Weights of a small image denoising model.
Model: 40-pixel images, arch edsr, activation relu, widths [48].
Rows from block 6 of a small image denoising model, named by matrix and row number. Rows with one number belong to one channel. Each number is 200 + 30 x the weight over its row's rms, rounded and kept within 0 to 999. All counts start at 0. After the name is the row's rms in percent of the matrix's.
After each channel's rows are labels from the 100 images, of 14976, where the channel reaches its highest value: "colour at peak" is the nearest of a few named colours to the mean colour under the peak. Only what is clearly more common there than usual is listed. The data: capsule endoscopy frames (Kvasir-Capsule).
# convs0: first 3x3 conv (model.blocks.6.convs.0.weight, 48x48x3x3, each kernel summed), inputs 0-47
# convs1: second 3x3 conv (model.blocks.6.convs.1.weight, 48x48x3x3, transposed, each kernel summed), outputs 0-47

convs0.0,096,207,195,135,224,224,171,191,208,174,160,252,193,235,233,149,210,202,275,264,206,201,221,209,214,176,163,236,226,177,224,211,218,196,237,224,164,154,207,215,206,185,149,186,227,182,175,188,184
convs1.0,075,204,196,272,201,182,232,209,241,236,228,156,192,169,209,243,181,187,230,197,175,236,213,173,247,199,205,136,157,215,172,257,165,177,195,231,189,222,215,205,158,213,242,169,175,215,223,186,236
colour at peak: grey

convs0.35,137,195,155,202,231,217,242,164,179,188,207,218,242,201,169,211,236,190,203,172,202,202,211,270,183,216,184,208,180,215,152,177,193,155,180,235,252,179,229,165,196,187,153,265,229,225,194,150,156
convs1.35,156,226,236,195,176,192,149,183,204,212,243,196,186,171,221,232,196,231,207,214,189,226,213,231,195,216,201,185,178,154,182,206,183,194,206,192,149,230,172,227,251,173,206,167,133,92,217,209,214
colour at peak: grey

convs0.15,103,175,172,179,219,178,214,206,201,144,202,156,169,144,211,195,187,244,161,210,206,254,232,201,204,238,149,204,235,152,222,238,205,261,208,173,176,155,193,208,209,174,229,217,172,151,201,192,238
convs1.15,078,194,193,310,215,251,177,224,189,135,204,250,203,181,214,216,187,174,195,251,202,195,217,198,236,215,166,203,158,236,232,183,221,171,208,239,196,213,203,208,255,168,202,191,231,196,209,211,214
colour at peak: orange; yellow

convs0.30,083,222,166,167,224,166,225,234,97,179,160,251,171,160,202,195,219,228,186,213,223,171,243,200,208,204,158,181,202,153,221,192,227,209,238,229,182,158,224,210,184,225,195,223,165,231,194,209,207
convs1.30,082,229,228,184,201,191,225,205,266,209,214,211,248,203,200,222,239,188,188,187,261,255,192,161,261,220,224,172,193,206,183,197,166,151,197,191,206,241,161,199,159,169,233,241,210,179,139,205,211
colour at peak: grey

convs0.8,061,167,216,201,206,215,165,212,160,219,214,218,200,149,191,151,240,158,253,198,141,200,190,208,191,199,208,193,213,153,229,222,248,186,139,251,232,150,192,198,221,215,188,149,193,155,198,234,210
convs1.8,072,242,236,250,153,155,221,198,205,184,205,210,175,241,246,239,200,204,166,171,238,228,239,194,197,198,164,160,197,251,179,175,157,234,186,159,179,246,173,188,188,220,218,261,189,203,233,196,206
colour at peak: yellow; pink

convs0.13,144,178,207,219,188,216,181,192,171,196,204,204,133,238,234,212,158,169,160,224,202,278,195,242,215,164,228,215,203,241,160,237,218,199,201,202,122,197,172,183,167,192,172,179,200,188,183,253,221
convs1.13,099,203,198,210,186,205,187,243,249,206,206,173,247,203,197,202,147,211,187,187,181,217,224,294,238,200,194,192,187,208,222,174,179,190,191,191,145,252,205,147,172,207,213,242,230,130,176,198,171
colour at peak: black

convs0.28,096,198,196,208,149,188,247,221,177,195,212,236,168,223,248,164,210,206,200,235,159,197,176,121,206,190,151,244,217,176,211,184,199,194,159,263,196,182,194,183,150,249,187,206,201,183,184,240,236
convs1.28,070,227,207,154,221,191,236,195,190,225,206,191,254,151,185,207,193,143,170,148,171,148,234,249,192,214,229,155,187,224,193,226,208,205,197,164,138,204,192,221,171,196,185,179,198,155,250,192,165
colour at peak: pink; grey

convs0.5,122,165,219,224,193,175,198,167,222,170,184,204,156,154,188,188,141,185,219,197,200,177,199,207,275,191,188,189,213,160,197,178,175,198,144,181,232,221,226,188,193,283,208,240,245,206,248,218,228
convs1.5,077,248,225,196,186,174,188,199,212,197,170,158,259,140,231,223,288,196,236,189,213,170,205,233,150,177,218,202,210,182,199,218,208,198,189,222,246,175,216,186,238,185,205,203,176,188,123,196,184
colour at peak: white; pink

convs0.10,083,205,212,199,239,216,191,245,192,197,228,188,189,192,191,185,225,160,196,203,216,168,208,143,194,197,206,139,199,211,196,184,204,186,192,267,277,217,126,211,188,229,224,135,192,220,147,232,194
convs1.10,101,192,183,219,146,204,172,176,210,202,225,183,217,205,176,207,191,199,181,194,113,268,216,250,230,197,165,182,177,198,174,188,206,163,203,168,160,205,180,213,242,167,155,235,165,175,258,185,173
colour at peak: grey

convs0.40,105,226,180,210,261,165,247,204,209,229,184,195,242,184,202,212,175,173,166,173,190,210,221,153,190,223,200,180,249,181,227,216,171,171,184,155,148,183,211,181,179,199,235,144,180,200,260,243,149
convs1.40,090,168,173,171,192,169,266,189,195,196,209,94,187,196,216,191,203,235,241,216,220,237,136,240,216,189,158,167,178,201,199,204,214,214,201,230,191,193,226,211,225,201,197,200,266,223,206,197,230
colour at peak: white; pink

convs0.7,075,316,121,252,226,175,169,237,157,217,181,195,180,214,223,213,151,194,213,199,161,206,165,189,209,179,215,185,175,208,190,208,214,212,183,205,197,206,176,191,182,213,216,198,221,230,207,166,164
convs1.7,119,207,222,206,195,85,245,189,208,197,219,229,203,243,222,145,239,156,251,215,153,198,195,227,229,195,180,200,225,171,209,217,224,223,206,197,173,207,216,199,225,184,191,226,167,225,148,207,193
colour at peak: pink

convs0.27,109,197,243,180,193,186,230,237,201,208,145,158,192,157,207,240,186,210,220,260,190,179,204,193,180,200,220,227,186,168,206,182,215,226,230,149,110,222,206,210,254,174,181,222,164,236,175,210,169
convs1.27,104,177,205,188,227,152,180,199,208,206,205,198,194,199,188,170,193,187,207,194,160,234,190,220,234,202,185,132,210,257,212,195,221,197,123,114,231,175,270,172,148,212,182,193,205,205,210,200,186
colour at peak: grey

convs0.43,083,197,185,189,244,224,240,235,241,217,194,186,157,164,206,248,155,188,189,188,205,205,235,150,207,214,192,177,152,286,218,166,202,210,184,192,126,253,200,238,204,213,186,169,204,197,202,202,204
convs1.43,071,229,222,252,202,199,198,200,207,228,185,194,206,160,198,160,212,228,226,190,255,188,179,154,222,184,215,238,203,191,182,231,190,193,251,186,289,147,193,186,180,195,207,224,167,231,119,204,204
colour at peak: grey

convs0.32,158,205,217,227,237,150,203,229,223,193,167,212,169,235,254,157,192,175,176,209,162,150,248,198,156,178,204,160,213,169,209,198,202,181,206,230,167,182,173,231,141,236,183,186,218,276,198,211,205
convs1.32,181,206,200,238,191,176,229,202,227,211,219,204,209,229,188,179,167,186,207,211,148,153,195,252,141,194,189,168,203,208,196,203,194,185,189,229,118,190,220,206,283,183,208,145,232,170,148,207,206
colour at peak: pink

convs0.11,102,226,170,189,238,123,184,168,200,193,181,175,195,165,208,188,270,168,179,177,192,252,163,223,180,183,210,233,208,169,214,198,214,185,180,207,177,176,197,193,217,155,220,196,210,183,263,239,273
convs1.11,081,187,206,169,227,154,236,208,182,207,243,266,194,171,223,175,190,227,178,187,145,218,241,200,201,210,197,192,198,209,187,196,183,240,186,184,236,225,225,227,104,201,200,226,130,165,224,201,196
colour at peak: orange

convs0.12,095,212,153,215,150,239,296,180,188,189,154,231,217,162,252,202,161,209,213,177,258,174,211,184,199,197,212,230,190,175,185,210,214,191,140,183,208,194,163,236,219,211,170,210,196,223,162,204,211
convs1.12,103,176,182,183,193,125,157,197,228,214,225,211,201,207,220,214,134,174,171,220,145,177,160,206,230,211,240,209,198,236,201,199,198,220,270,165,185,248,174,208,198,183,208,192,194,191,279,200,208
colour at peak: white; pink

convs0.23,043,174,188,200,166,192,190,247,163,191,197,246,191,172,185,197,201,195,176,182,212,213,158,161,174,200,190,193,205,209,138,159,167,238,210,193,134,172,209,216,197,233,263,199,205,187,210,233,107
convs1.23,058,179,195,271,231,218,193,226,197,175,198,197,202,229,152,175,205,188,237,177,194,204,256,215,181,197,189,198,198,157,177,222,193,140,182,193,197,162,203,283,173,242,208,236,250,256,190,215,218
colour at peak: grey